From a checkpoint of a small autoregressive pixel model.
Model: 6.1M parameters, 20-pixel images, arch transformer_decoder, width 192, layers 10, activation relu.
Rows from block 4, named by matrix and row number. Rows with one number belong to one neuron. Each number is 128 + 24 x the weight over its row's rms, rounded and kept within 0 to 255. All counts start at 0. After the name is the row's rms in percent of the matrix's.
# fc1: MLP up (model.blocks.4.mlp.fc1.weight, 1152x192), inputs 156-191
# fc2: MLP down (model.blocks.4.mlp.fc2.weight, 192x1152, transposed), outputs 156-191
fc1.214 085 [147 119 131 146 131 123 118 151 136 137 135  71  99 133 157 126 104 163 114 137 127 142 142 151 156 132 131 156 118 164 107 135 119 156  76  99]
fc2.214 091 [135  71 137  98 105 118 136  69 113 124  92 170 111 153  93  86 151 160  90 122 164 129 135 118 115  78 115 120 100 106 141 121 109 103 172  89]
fc1.215 099 [ 80 123 121 137  99 131 104 132 116 132 117 131 122 127 104 134 155 149 129 133 108 111  83 102 133 118 106 137 135 150 104  79 141 141 136 123]
fc2.215 089 [139 109 164 121 145 140 104 129 103 103  93 126 107  95 108 133 125 152 108 158 125 145 111 124 159 137 116 136 120  99 177 164 130 121 153 109]
fc1.216 115 [ 86 134 110 145 191  69 117 118 126 139 148 181 114  90 158 152 141 104 114 118 136 136  94  98 141 133 140 132 141 113  90 129 110 139 147 117]
fc2.216 109 [100 133 115  91 106 118 165 102  91 112  69 130  91 151 118 118 106 120 116 105 108 174 166 125 131  94 139 143 147 128 153  95  84 130 113 190]
fc1.217 113 [ 95  99 134 157 151 155 119 107  96  97 134 103 133 134 137 149 105 157 135 170 113 129 143 134 130 113 173 142 115 123 106 124 125  71 169 104]
fc2.217 107 [138 138 150 132 135  79  94 120 201 109 115 127  96 121 127 172 143 121  99 128 106 140 130 124 120 109 113 111 106 137 135 144 143 108 112 108]
fc1.218 100 [109 140 144 145 143 125 143 117  97  89 108 122 141 132 110  97 150  69  99 143 161 170 144  97 131 129 130 158 120 188 111 151 140 158 112 140]
fc2.218 094 [109 137 121 140 100 138 142 133 138 140 101 138  97  97 148 179 146 156 119 119 111 140 180 101 118  99 119 150 100 130 100 120 137 111 141 168]
fc1.219 092 [ 84 106 161 112 164 108 142 147 130 142 129 117 126 122 149 141 125 108  75 111 120 139 127 127 128 136 110 145 130 159 127 118 186 122 106 161]
fc2.219 087 [134  65 143 124  94 143 127  84 115 106  91 148 117 124  85 123 132 157 115 152 176 126 160 113 117 107 143 151 136 111 129 143 116  93 130  99]
fc1.220 111 [127  94 121 131 106 144 157 127 115 121 154 126 142 101 127 123 127 140  89 139 109 173 124 124 138 170 127 109 113  85 182  93 147 131 141 144]
fc2.220 104 [139 113 129  78 152 152 113  97 128 125  93 115 127 153 160 146 123 108 122 130 128 112 197 127 127 114 152 125 143 112 136 166 138 124 148  96]
fc1.221 097 [137 119 106  78 117  98 127  94 125 142 172 141 115 140 156 145  95 159 125 148 126 135 136  98 127 104 129  57 148 150  82 129 125 129 136  98]
fc2.221 094 [116 142 144 172 145 101  96 138 132  78 130 142 100 176 111 168 117 138 117 136 117  77 162 121 123 160  93 126  47 129 142 117 105 103 117 100]
fc1.222 081 [120 179 158 140 102 129  82 138  96 150 124 108 140 133 133 150  98 101  83 130 131 124 133 167 149  99 165  86 104 155 149 146 159 123 141 142]
fc2.222 085 [ 92  41 127 114 124 124 149  89 148 108 104 158 109 144 127 101 134 182 108 108 180 141 133 110 109 118 137 180 113 110 139  98 115 103 128  91]
fc1.223 083 [136 130 133 108 148  99 148 146 106 166 118 136 157 146 115 125 110 130 173 154 136 130 125 138 105 132 118 111 120 178 139 130 149  96 105 155]
fc2.223 093 [ 99  89 134 106 117 117 104  73 137 107  92 145  92 151 109 120 134 138  65  89 163 144 145 108 116 123 130 127 110 110 162  94 106 130 143  88]
fc1.224 118 [138 158 170 153 129 141 143 122  76 114 154 166 153 127 151 138 122 129 129 139 170 148 124 107 100 117 139 135  97  90 109 140 166 153 137 136]
fc2.224 111 [113 102 153 122 108  84 119 100 140 145 137 163 125 161 131 117 102 140  97  97 150  84 112 122 129 123 140 170 106 147 130 127  82  92  91 148]
fc1.225 085 [158 145 131 117 132 137 125 103 135 105  96  78  88 113 152 126 133 143  95 131 111 126 153 106 136 161 133 140 124 143 114 136 148 169 123  85]
fc2.225 084 [105  35 111 122  86  94 130 137 119 110 115 150 142 122 125  80  97 119  76 100 155 168 129 154 119  65 124 148 127 142 143  86 150 107 129 130]
fc1.226 095 [136  71  91 145 125 119 134 104 123 118 116  78 111 120 119 153 156 165 131 117 120  83 121 137 107 134 133 138 127 114 165 151 156 121 108 133]
fc2.226 101 [120 100 136 114 120 150 102 111 140 103 114 147  94 180 123 121 149 111 116 156 157 144 175 138 120 115  84 113 128 137 147 110 106 153 111  81]
fc1.227 093 [123  69 115  95 140 118 161 143 136 134 161 122 118 159 116 121  98 104  98 163 135 136 103 124 157 129  83 132 120 125 126 154  98  99 105 113]
fc2.227 092 [159  96 129  92 123 103 141  97  65 124  82 138 118 144 114 154 117 137  99 148 132 130 144 156 116 143 128 148 104 116 124 116 129 115 129 144]
fc1.228 087 [121 108 142 143  83  93 121 153 147 116 116 120 119 115 112 142 152 139 159 120  81 120 106 108 127 140 137 172  97 163 127 142 128  84 169 164]
fc2.228 089 [ 93 111  87 105 111 127 104 100 146 127  93 166 126 124  86 134 131 117  70 129 140 161 120  89 108 123 157  86 152 135 139  83 140 132 101 108]
fc1.229 083 [148 138 137 124  86 139 155 139 111 138 177 151 137  78 107 114 127 124 146 109 122  73 122 107 126 159 150 142 131 102 121  52 134 132 141 109]
fc2.229 087 [121  87 160  90 115 128 125 116 109 139  96 152 122 169 127 123 143 142 108 133 143 139 151  97 125 100 137 137  99 101 160 135 129 116 144  70]
fc1.230 112 [146  93 136 152 149 143 104 118 146  75 134 108 130 159 159 127 174 110 154 130 133 141 121 122 154 147 186 132 130 127 138 121 130 107 127 117]
fc2.230 113 [108  79 129 103  89 141  87 116 151 126 156 136 117 161  94 126 107 187 124 148 148 162 161 154 102  80  88 128 120 148  89 156 136 111 130 140]
fc1.231 133 [150 120 136 151 121 124 153  90 110 159 146 118 124  89 115 146 115  88 118 109 131 123  90  98 109 134 121 131 102 108 127 151 159 110  91 110]
fc2.231 142 [127  92 144 123 129 133 131  93 103 162 120 102 154 104 126 100 130 149 116 139  99 180  99 169 162 111 164 160 172 115 125 116 129 131 113 113]
fc1.232 105 [ 86 129 170 137 126 121 107 116  67 130  77 151 116 119 145 105 104 142 146 131 131  93 103 155 155 158 118 119 146 121 115 154 132 167 145 115]
fc2.232 106 [ 95 117 136 129 121 142 129 163  97 129 146 143 131  90 146 106 105 145  93 114 137 146 118  81 129  98 168 116 145  95 130 136 126 137 166 139]
fc1.233 112 [111 143 138 119 143 148 152 134 183 136 128 147 165 100 137 106 152 106 129  79  84  92 115 118 178 125 135 149 142 127 148 150 161 175 173 167]
fc2.233 108 [135 125 135 115 140 126 171 127  96 140 142 134  90  97  93 125 118 137 129 175 153 179  89 152 105 115 135 159 121 139 102 130 171  84  91 117]
fc1.234 117 [157 115 129 131 134 109 170  92 113 198 105 142 128 113 133 144 160 118 104 111 135 119  90 115 105 154 159 155 145  81 151 134 172 106  88 120]
fc2.234 135 [107 111  94 160 108 150 138  81  91 127 180 102 127 110  87 125 112 148 150 104 127 120 127 161 145 131 158 146 133 115 179 148 146 149 124 121]
fc1.235 107 [107 112 140 102 127 120 105 103  96 158  89 122 138 149 115 109 102 119 139 122 110 143 151 104 135 146 115 158 145  85  70 161 180 158 115 119]
fc2.235 114 [108 112 116 100  90  59 145 136 122  91 150 157 135 113  91 137 114 147  94 120 142 126 151 101 140 130 156 153  92 130 158 124 118 144 172 113]
fc1.236 086 [108 103 139  76  81 141 120  79 116 129 130 125 170  74 138 141 142  91 134 118 103 113 146 130 185 120 132 104 133  89 101 103 136 116 141 153]
fc2.236 083 [ 86 138 110  67 112 104 140 123 119 103 103 124 156 115 143 151 124 132 104 140 141 141 100 110 135 122 152 149  87 136 111 134 153 125 162 135]
fc1.237 061 [107 198 164  94 116 145 141 158 152 137 123 119 122 131 133 124 123  74 164 135 159 121 143 134  86 118 111 117 114 143 124 136 146 107 115 177]
fc2.237 097 [105  50 120 110 112 106 120  82 129 113  87 145 108 144 102 113 126 163  72 103 153 139 139 115 124 107 135 128 102 113 160  99 112 120 135  88]
fc1.238 096 [121 151 116 137  98  85 171 121 133 158 135 124 121 143  97 189  88 146  96  92 105  92 125 154 138 139 117  82 100  90 190  91 142 182 149 117]
fc2.238 087 [121  89 170  89 126 129 105  96 104 104  92 137 136 167 160 100 126 157  98 144 162 146 123  80 143  73 145 174 124 133 121 147 145 113 143 101]
fc1.239 095 [107 103 162 160 148 171 140 124 125 124 100 128 138 140 124 150  68 158 137 147 131 102 110 133  78 131 140 101 140 110 111 162 136 115 107 165]
fc2.239 094 [130  64 141  78 105 122 113  91 115 116  91 158  95 149 102 110 139 130  96  89 161 129 149 118 147 118 114 175 114 105 153 132 119  98 148  80]
fc1.240 109 [135 115 121 125 105 112 143 129 103 104 138 139 122 121 153  95 121 130 108 114 144 122 125 133 139  81 156 107  97 130 145 173 115 147 169 165]
fc2.240 103 [148 114 122 101  94 155 151 108 156 199  86 163 110 133 127 162 130 124 148 117 142 144 101 104 142 152 138 135 112 117 121 145 122 107 111 114]
fc1.241 099 [120 111 114 150 170 106 119 121 154  94 152 114 102  95 104 115 145 104 134 143 114 132 130 123 140 142 123 166 135 146 112 102 110 133 151  86]
fc2.241 101 [125 134 152  78  78  82 154 110 124 168 107 181 105 156 132 128 111 158  94 109 156 133 159 137  97 171 140 148 123 145 159 106 145  85 126 107]
fc1.242 091 [ 95 159 133 162 100 136 110 187  88  83 140 134 172 152 112 145  65 115 100 117 122 113 104  80 118 111 157 117 134 125 149 142 173 154 131 155]
fc2.242 093 [116  60 148  99 125 137 146  82 123 124 102 142  97 132 130 132 141 158 105 126 157 129 121 115 142  79 147 170 133 108 129 116  90  91 142  59]
fc1.243 090 [104  91 138 154  94 124 145 122 108 103  94 149  97 105 137 149 155 100 150 137 113 149 134 137 174 156 162 146 179 107 151 160 140 154 143 162]
fc2.243 086 [115 136 133  91 146 135 123  94 138 126 100 144 136 142  95  83 133  97  99 133 135 156 128 104 103  69 134 131 146 130 156  86 130 121 145 106]
fc1.244 130 [137 147 140 173 134 122 147 119 126 167 156 148 130  78 131 141 133 130 133 137 130 116 183 144 123 115 129 157 132 185 153 176 172  91 122  87]
fc2.244 135 [139 156 119 100 133 143 145 125 132 162 100 133 110 119 164 102 148 105 102 115 134 119 131 157 133 161 132 123 170 107 119  91 142 152 127 108]
fc1.245 104 [183 150 133 127 140 151 130 121 131 169 131 127 150 112 158  93 142 134 125 121 102 101 146 121 128 114 163 122 139 122 108 154 147 130 120 138]
fc2.245 090 [ 91  83  96  97 134  94 130 114 138 134 140 129 121  95  77 153  88 100 111 161 184 153 136 155 128  93 122 118 100 168 148 103 130 142 144 132]
fc1.246 101 [146 119 137 150 114 117 109 140  90 147 125 145 140 106  73  64 113 132 172 141 112 137 146 170 168 117 138 135  88 150 133 107 148  86 156 114]
fc2.246 095 [ 81 134 100  90 134 133 122  90 161 107  98 109 112 125 122 131 145 124  84 139 135 108 128 103 114 111 119 134 130 114  81 119 104 147 118 118]
fc1.247 097 [104 156 128 114 130 114 141 111 125 146 136 147 159 102 127 126 144 129 133 126 123 130 132 140 112 109 142 133 186 140 134 134 151 122 113 130]
fc2.247 089 [124 131 145 159 101 132 132 128 142 102 134 153 105 101  89 143 128 106 148 159 123 144 157 138 156 127 143 142 146 115 109 142  98  71 123 149]
fc1.248 074 [116 155 150 147 110 113 110 111 149  84 175 127 139 119 104 116 118 100 114 157 153 151 109 141 135 156 114 103 127  93 127  99 131 118  94 126]
fc2.248 086 [100  40 113 101 114 125 121 103 122 131  66 159 121 153 134 104 117 154  74 111 158 136 155 117 110 101 150 161 126 118 173 122 131 115 147 106]
fc1.249 110 [178 125 142 133 158 163 137 108 118 119 146 104 107 158 102 126  86 136 140 128  94 129 104 129 163 155 150 100 128 107  72 135 143 115 123 135]
fc2.249 115 [124 143  99 144 129  48  96 131 156 128 147  93 128 160 102 150 139 111  87 120 148  89 154 143  96 110 110 148  87 141 131 122 134 121 131  85]
fc1.250 099 [ 98 150  98 121 113 140 147 144 144 109 134 155 136  98  91 142 129 161 120 122 129 112 132 120 126 141  97 117 133 121 122  87 118 137 161 107]
fc2.250 091 [134 150 140 113 152  89 144 101 140 140 175 203 136 117 128 131 145  84  92 109  93 142 100 123 117 167 144  93 126 109 120  94  96 133 141 131]
fc1.251 088 [116 137 150 108  86 132 124 115  96  81 126  84 142 151 132 101 157 136 119 149 139 163 131 136 108 120 132 117 136 133 131 127 113 100 165 155]
fc2.251 094 [108  41 131 102 170 147 115 138 119 135 109 168 142 126 152  92 112 122 169 108 176 110 158 127 158 118 141 150 135 127 193 138 191  80 140  94]
fc1.252 083 [122 110 121 159 138  71 191  96 137  85 122 141 143 141 159 173  94 145 159 140 145 114 134 113 118  90  93 125 119 148  83 117 140 118 151 136]
fc2.252 089 [124  76 128  95 120 120  93  87 115 138  91 145 110 144  75 101 143 137  44 116 163 129 140 114 124 122 139 124 101 108 180 100 117 122 125  86]
fc1.253 103 [140 116 149 147 146 135 127 144 103 155 120 140 137 151 100 123 122 135 133 155 153 126 167 142 128 160 153 124 101 132 142 111 103 115 167 139]
fc2.253 096 [ 89 159 124 130 142 112 134 118 137 122 110 100 144  83 115 156 167  91  83 126 104 110 133 126 113  97 126 125 141 121 116 158  86 163 133 125]
fc1.254 089 [114 124 165 136 123 143 171  85 121 132 140 135 104  95  78  94 128 138 118 116 124 111 120 183 133  99 133 115 144 156 120 117 130 107 137 112]
fc2.254 089 [135 144 129 140 104 136  99 104 142 115  98 138  98 151 125 138 174 153 107  71 165 116 150 108  99 126 117 141 111 122 166 128 130 131  77  87]
fc1.255 105 [113 155 155 108  54 145 150 137 162 131 153 103 130 115 133 146 120 117 124 128 143 103 149 101  88 122 130 125 181 170 140 108 115 130 146 166]
fc2.255 108 [133  80 137 146  81 134 120 119 114 148 108 118 120 131  92 135 134 164 131 155  89 134  99 145 130 132 120 162 102 146 129 145 121 153 122 104]
fc1.256 094 [121 123 100 111 145 149 136  95 129 116 162 154  82  99 124 146 122 177 123 144 102  96  99 135 126 121 179 140  82 145 145 134  84 108 168  75]
fc2.256 093 [141 152 150 139 137  74 128 120 141 132 147 103 109 142 135 100 133 147  93  88 112  96 160 157 102 140 128 132  98 154 132 127  92 128  93 115]
fc1.257 108 [172 167 124 123 109 148 114  91 148 111 140 151 102 133 129 149 139 124 183 126 185 135 124 162 126 137 170 140 137 125  88 104 115 132 133 102]
fc2.257 102 [ 89 112  94 102 109  90 124 164 143  98 121 138 126 156 138 140 135 164  93 125 127 119 135 135 144 166 143 151 143 135 164  95 111 148  89 115]
fc1.258 098 [147 158 110 142 111 162 122 120 116 119 131 119 171  88 149 139 130  88 156 100 146 158 121 135 147 156 133 163 109 144 132  79 152  97 123 128]
fc2.258 089 [135 134 171 117 136 109 154 128 124 124 107 126 111 131 123 157 128 117 102 166 132 123 173 119 136 125 118 143 119 122 139 100  87 147 146 175]
fc1.259 091 [139 142 123 171 146 165 142 150 140 138 114 122 131 171 109 131  88 148 147 141 116 121  78 122 145 133 134 148 135  69 127 146 175 148  81 108]
fc2.259 092 [ 83  83 178  76 130 136  85  96 126 127 114 146 135 140 104 121 127 151  62  96 137 162 166 135 117  66 151 128 134 147 137 136 120 110 155  95]
fc1.260 116 [ 77 110 133 150 114 165 137 140 119  98  92 126 139  96 123 108 141 156 168 124 122 110 127 137  96 104 135 176 114 122 119 111  77 151 113 150]
fc2.260 125 [145 112 109 138 118 105 176 105 141 123 138 143 117 106 112 120 111 152 116 102 114 140 108 141 112 136 149 123 125 130 135  86 109 124 134 128]
fc1.261 082 [128 135 149 122 142 134 110  75 121 143 145 119 125 112 147  84 111 109  63 103 167 105 126 148 140 143 125 140 119 136 131 106 112 125 108 119]
fc2.261 089 [127 109 148 146 142 135 105  78 156 143  69 145 129 133 131 121 165 133 134  82 203 127  97 100 133 124 136 127 134 101 187 106 110 140 129  98]
fc1.262 091 [123 139 119 119 130  98 137 112 125 146 143  92 146 140 105 171 106 146 128 154 119 159 103 128 178 139 117 102 168 126 108 102 111 104 131 159]
fc2.262 090 [116 110 134  87 145 125 125 155 109 125  84 136 104 120 138  84 141 112 109  87 100  97 144  95 110 127 128 134 135 151 142 117 146 115 155  72]
fc1.263 111 [110 101 113 155 151 135 149 143 166  84 148 163 144 146 110 109  40 176 131 111 129  99 132 110 132 156  64 111 136 146 108  91 138 106  64 118]
fc2.263 113 [118 112 152 124 103 177 162 140  92 131  96 126 125 157 128 134  96 140 141 163 186 154 128 128 137 136 152 146 118 104 106  84 123 125 144  92]
fc1.264 099 [126 138 125 132 106 137 130 133 127 126 145 100 125 102 132  89 105 123 109 100 165 140  65 131 117 120 132 151 124 127 143 150 121 148 140 123]
fc2.264 104 [134  59 118  89 138 108 115 105 146  96 102 150 140 146 125 129 114 139  84  96 115 109 117 127 167 102 133 120 151 143 125  98  88 143 111 116]
fc1.265 107 [ 90 123 107 151 138  88 135 126 137  86  62 156 124 136 128 130 142 121 133 201 138 112  96 174 150 132 142 156 118  93 170  88  95 117 120 138]
fc2.265 106 [116 143 114  93 131 147  80  70 154 166  69 159 120 156 124 111  94 151  96  98 152 136 147 116  88 165 119 134 126 111 131 122 139 161 134  93]
fc1.266 103 [116 150 142 186 141 170 164 134 100 162 169 135 116  99 133 161 135  99 179 102 147 110 139 139 120 155 134 139 140  91 134 117 112 106 109 140]
fc2.266 104 [131 137  64 128  85 133  79 143 142  98 128  82 123 168 142 137 112 147  72 167 135 140 117 129 159 126 131 119 130 121 104 137 123 196 149 153]
fc1.267 095 [107 131 146 144  92 130 124 129 120 117 124 103  82 174 107  60 155 137 126 137 162 127 131 153 137 114 139 146 124  66 119  99 119 107 101 141]
fc2.267 087 [ 96  69 130 118 137 132 115 125 120 127 108 129 134 125 162 115  86 132 129 123 129 126 155 110 143 110 139 136 124 148 165 131 144  96 139  88]
fc1.268 102 [139 101 150 136 172 132 122 101 127 111 133 132 126 110 120 106 145 115 154 132 138 102  71  94 153 120 136  86 113 151 116  98 153 109 126 117]
fc2.268 101 [155 106 128 129 138 156 136 123 106 158 111 154 142 108 139 137 138 124 116 149 144 114 153  78 113 100 135 131 103  90 174 125 117 111 133 130]
fc1.269 106 [150 133 123 123 143 155 108 107 125 127 115 118 161 130 101 112 172  94 121 145 177 155 133 139 136 128 164 128 140 113 151 124 104 127 140 129]
fc2.269 114 [ 95 108 131  85 159 136 158 172 135 131 131 137 116 102 122 123 137 116 106  60 172  83 144 111 122  96 117 116 110 144 165 129 111 128 151 104]
fc1.270 086 [ 96 104 163 166 131 134 123 119 125 118 133 190 149 135 125 121 111 134  58 130 134 122 111 141 102  77 119 155  96 142  95 136 104 131 161  97]
fc2.270 094 [137 102 165 142 142 133 115  84 134 135 115 121 141 114  97 115 159 139 104  95 159 127 144 123 130 100 115 120 146 117 174 116 114 137 111  94]
fc1.271 115 [109 105 149  92 113 107 156 111 151 143  76 108 139 105 155 125 107 140 110 178 132 130  90 132 112 146 121 134 101 106 125 154 104 125 124 147]
fc2.271 126 [144 123 128  94 123 151  86 110  96 132 103 134 110 170 107 131 119 123 132 135  92 112 130 138 105 126  88 115 161 126 125 137 160 154 127 136]
fc1.272 105 [143 149 122 157 134 120 119  92 134 134 141 156  98 130 120 118 138 104 148 120 136 159 170 104 136 148 147 129 166 102 163 126 147 174  99 143]
fc2.272 101 [118  72 162 122 119 129 135 138 137  71  59 154 119 135 129 139  80 152 118 123 164 132 123 102 133 109 153 134  94 144 165  81 110 123 101 121]
fc1.273 112 [155 152 130 126 110 133 156 116 160 147 104 175 117  82 144 144 142 107 110 126 151 108 140 147 103 119 140 133 142 122 152 118 119 133 181 150]
fc2.273 119 [100 160  95  75 117 113 136 117 114 103 109 128 117 152  98 140 195  94 121 144 121 124 135  79 111 135 138 123 119 141 139 144 144 151 170 122]
fc1.274 108 [162 144  94 115 152 154 100 141 134 151 114 148 142 132 107 124 181 150  92 137 116 130 188 114 153 103 146 132 135 184 135 141 119 162 111 126]
fc2.274 101 [ 90 154 159  77 101 132 109  98 169  97  94 145 127 142 131 128 124 134 128 157 175 138 101 109 147 108 104 112 133 148 156 114 136 103 166 146]
fc1.275 097 [120 101 110 105 125 127  99  85 116 105 123 124  68  86 116 144 144 100  85 146 161 117 127 129 127 122  84 129 118 140 151 125 181 112 137 154]
fc2.275 091 [105 146 152 146 137 113 138 107 100  99 151 125 135 157 134 164 148 126 126 120 153 135 166 125 111 108 139 149 120 114  97 149 182 114 115  86]
fc1.276 094 [137  94 114 153  69  91 168 101  98 134 148 108 163  99 138  95 126 138 119  74 167  92 122 110 128  98 131 172 162 154 131 108 152 113 114 133]
fc2.276 088 [115 139 150  81 122 131 149 171 110 120 111 134 113 133 126 129 141 117 110 165 161 116 167 146 119 125 156 138  90  96 162 135 123 117 135 162]
fc1.277 074 [ 96 168 141 131 133 121 139 125 134 107 106 136 137 107 110 150  43 104 137 170 146 146 146 146 112 147 132 108 103 159 128 149 142 120 158 145]
fc2.277 100 [106  65 135 110 116 119 115  82 128 118  90 145 103 156 109 108 151 153  77  98 160 135 137 113 120  94 131 142 110 100 160 103 112 120 138  91]
fc1.278 106 [122 112 111 166  99  99  98 125 104 119 128 149 129 107 111 139 112 139 101  90 101 143 144  94 159 121 128 122 155 161 118  67 175 139 126 169]
fc2.278 098 [151 113 177 125 166 137 116 108 121 104 106 123  83 142 136 158 126 155 128 122 164 163 132  89 100 144 137 125  96 155 146 111 125 122 128 117]
fc1.279 099 [164 132 121 105  98 155  86 150 111 131 124 121 102  94 175  85 152 124 136 170 122 117 146 124 133 150 130 136 104  60  71 150 151 148 158 144]
fc2.279 117 [130  98 118 122 147 152 102 102  93 151 100 161 149 141 102  79 100 139  73  94 155 158 119 139 141  92 116 106 147 125 157 104 132 102 126 122]
fc1.280 100 [133 136 135 147 137 138 146  81 121  79 139 116 169 105 116 130 135 119 138 144 112 121 144 159 167 110 103 116 163 122 103 111 163 129 125 119]
fc2.280 096 [156 100 145 106 108  88 115 120 136 146 113 147  92 119 152  57 108 123 105 112 137 117 139  90 113 124 102 163  81 147 146 150 150  90 150 126]
fc1.281 103 [132 133 113 119 191 148 139 143 123 141 101 132 148 141 122 121  94 115 159 133 149 144 125 115  97 127 162 148 129 127 127 100 154 132 125 143]
fc2.281 099 [113 158 139  87 160  95 100 118 159 142 129 142 137  77 132 148 155 117  94 148 125 109 114 152 115 161  86 116 116 156  96 111  38 119 118 146]
fc1.282 108 [114 126 149 140 137  79 134 158 157 163 116 124 117  77 125 126 124 145 166 102 121 127 113 127 157 101 147 136 133 138 138 171 124  82 180 119]
fc2.282 100 [130 116 163 110 138 125 120 100 143 119 112 147 102 139  93 124 136 105  96 138 148 152 134 109 138 122 159 133 168 152 133 119  90 185 122 151]
fc1.283 111 [104  72 102 142  97 128 129 122 101 119 117 101 126 127 116 117 159 115 133 138 106 130 131 112 123 123 160 154 175 162 108 110 131 131  91 117]
fc2.283 108 [145 121 133 174 143 105 103 118 123 129 108 112  87 140 112 176 131 153 128 127 125  72 111 158 108 138  75 123  85 135 134 108 103 131 112  85]
fc1.284 095 [159 132 127 114 143 130 148 126 123 156 149 162  92 132 161 108 155 135 153 140 145 106 121 114 162 142 114 120 105  81 137  82 125  93 137  92]
fc2.284 086 [102  43 134 112 140 141 155 128  93 128  93 114 108 143  92 124 117 152  98 156 134 118 137 109 136 117 115 172 127 127 124 132 127 141 131 110]
fc1.285 096 [173 101 133 116 119 115 171 139 123 127 146  90  71 149 134 146 145 127 174 139 133 132 145 121 130 145 116  74 140 112 105 151 118 170 145 163]
fc2.285 095 [115 106 141  88 157 134 140 153 128 159  90 157 143 128 143 112 134 121  84 144 139 123 156  93 126 129 134 168 119 101 173 154 147 114 144  89]
fc1.286 093 [107 140 149 114 102 178  98 134 135 160 129 116 161 102 127 151  75 112  93 100 137  85 136 131 143 120 180 130 115 141 135 120 138 116  66 135]
fc2.286 085 [113  94 130  95 126  89 140  99 108 113  89 148  97 146 114 103 149 152 123 131 165 136 146 113 109 110 126 151  94 118 157 103 126  96 159  82]
fc1.287 108 [108 118  89 146  95  97 139 132 138 139 125 159  85 103 131 128 114 119 108 132 156 128 167 149 109 131 120 141 103 132 124 119 165  98 155 107]
fc2.287 104 [119  51 113 117 118 111 111 151 111 105  99 127 125 146  78 111 145 150 112 120 129 110 113 131 131 104  90 110 130 106 140 112 132 153 129  91]
fc1.288 108 [138 104 127 138 161 128  96 109 144 152 109 150 152 157 120  94 110  97 128 132 143 189 147 136 133 135 125 147  97 158 127 127 107 125 118 127]
fc2.288 103 [100  91 136  79 147 151 162 128  94 112  98 141 146 104 122  92  92 113 140 106 176 166 135  95 158  97 123 150 131 114 127  94 166 156 108 102]
fc1.289 102 [101 125 118 122 148 136 133  97 136  88 102 117 108 179 141  84 154 121 105 141 134 130 180 129 154 153 140 118 131 129 169 141 113 104 185 131]
fc2.289 092 [139  69 126 134 133 128 148 117 139 135  93 140 135 126 120 113  91 149 126 113 154 125 113 121 137 118 154 152 115 143 155 117 176  93  94  81]
fc1.290 110 [123 167 136 135 143 134 101 160 137 108 116 171  78 125 170 151 105 126 127 118 133 122 122 139 131 167 142 147 128 120 129 152 128 157  88 160]
fc2.290 103 [ 90  87 170 118 115 146 127  96 165 119  99 161 140 131 122 113 139 176 101 114 132 122 162 120 150 135 159 126 153 124 164 110 123 148 164 150]
fc1.291 079 [180 110 124 146  98 122 169 141 138 146 144  95 144 139 165 122 138 108  90 137 130 115 130 145 132 126 120 125 133 141 131 139 103 124 120 109]
fc2.291 088 [101  46 135  91 148 132 130  89 113 111 101 167 120 143 117 117 131 144  88 115 158 144 132 114 126 106 139 122 104 106 157 101 124 116 168  83]
fc1.292 102 [140 145 161 118 130 121 114 111  81 109 156 140 111 121 178 115 152 122  94 118 171 124 101 132 100 181 194 128 124 110 100  85 114 104 170 160]
fc2.292 106 [111  70 135 144 145 109 141 144 112 123 120 146 130 112 159 143 107 157 147 116 179  83 154 128 180 137 138 158  80 150 133 123 142 108 102 118]
fc1.293 109 [128 123 160 107 123 178 119 115  82  83 147 120 133 138 101 131 158 106 138 122 170 119 138 120 115 110 174 129 111 124 151 147  75  89 164 132]
fc2.293 111 [135  72 129 111 110 125 131  94 107 145 113 152 108 124 155 110 107 142 146 132 152 137 113 138 125 124 178 140 138 137 147 104 184  96  91  87]
fc1.294 108 [118 122 122 154 191 129 139  95 113 101 127 141 145 164 150 125 136 163 104  79 103 150 133  92 132 113 135 126 127 142 133 146 120 140 139 120]
fc2.294 108 [142 124 134 169 142 104 108 136 140 135 108 131 132 145  83 115 115 137 112 133 133 117 119 169 138 196 108 139 117 116 147 109 121 145 131  82]
fc1.295 043 [ 97 146 129  99 123 127 140 124 181 166 109 145 145 139  99  84 127 160 135  83 133 142 127  96 129 150 143 149 142 123 111 114 144  95  65 114]
fc2.295 049 [126 163  87 120 133 126 143 142  76 112 160 132 148 162 103 115 150 132 105 134 143 115 100 161 140 133 131 130 109 116 167 119 156 135 100 151]
fc1.296 104 [121 104 128  98 148 132 112  82 139 117 125 157 134 151  95 103  95 155 126 137 109 167 129  90 143 102  98 128 121 122  84 128 127 166 104 125]
fc2.296 104 [130 127 147 168 147 135  77 115 124 109 129 125 128 174 109 139 137 151 114 102  99  81 105 147 134 158  75 104  79 129 163 101 121 157 115  91]
fc1.297 093 [160 151 151 136 102  93 121 133 140 171 158 131 145  84 128 145 119 144  91 155 146 148 112 128 136  92 124  80 111 171 145 116 170 127 100 153]
fc2.297 084 [ 86 116 135  96 158 125  82 118  96 100 114 180 112 152 137  98 153  96  95 147 130 121 130 107 122 128 108 153 113 114 133 127  89 131 156  96]
fc1.298 114 [113 140 162 105 122 107 152 115 133 141 130 180 128  98 117 152 173  92  88 133 159  70 117 144 125 115 126 133 134 109 157 178 131 128 145 114]
fc2.298 137 [123  85  70 143 141 132 189  93 112 144 130 132 118  92 139 160  66 148 137 141 105 135 127 167 135 107 113 163 143  83 176 168 122 148 128 166]
fc1.299 096 [125 140 156 152  94 144 142 122 112 133 133 131 153 132 126 113 159 148  92 142 116 128 164 115 155  82 127 134 131 131 194 136 134 135 162 162]
fc2.299 091 [163 100 119 119 131 100 131 113 168 114 109 183  73 159 102 166 118 189 125  83 119 116 108 131 116 150 122  94  95 117 128 100 103 110 132 125]
fc1.300 096 [177 122 151 154  90 151 133 126 179  87 130 123 119 129 149 147 144 106 111 118 111 139 119 139 122  90 115 157 119  96 104 143 137  82 140 159]
fc2.300 086 [133 101 123 126 125 110 138 117 137 120 110 132 110 131 101 136 123 175 114 125 152 133 128 137 130 118 157 143 127 124 157 106 168 145  95 109]
fc1.301 105 [152  99 155  94 113 126 107 108  79 108 104 118 123 138 148 161 103 129 114 144 116  90 144 115 147 147 101 110 159 135 117 150 150 169  57 103]
fc2.301 111 [107 139 114 134 140 144 107 150 122 137 134 138 111 119 143 112 103 128 137 137 106 168 129  85 115 123 160 132 124  93 133 122 116 153 117 165]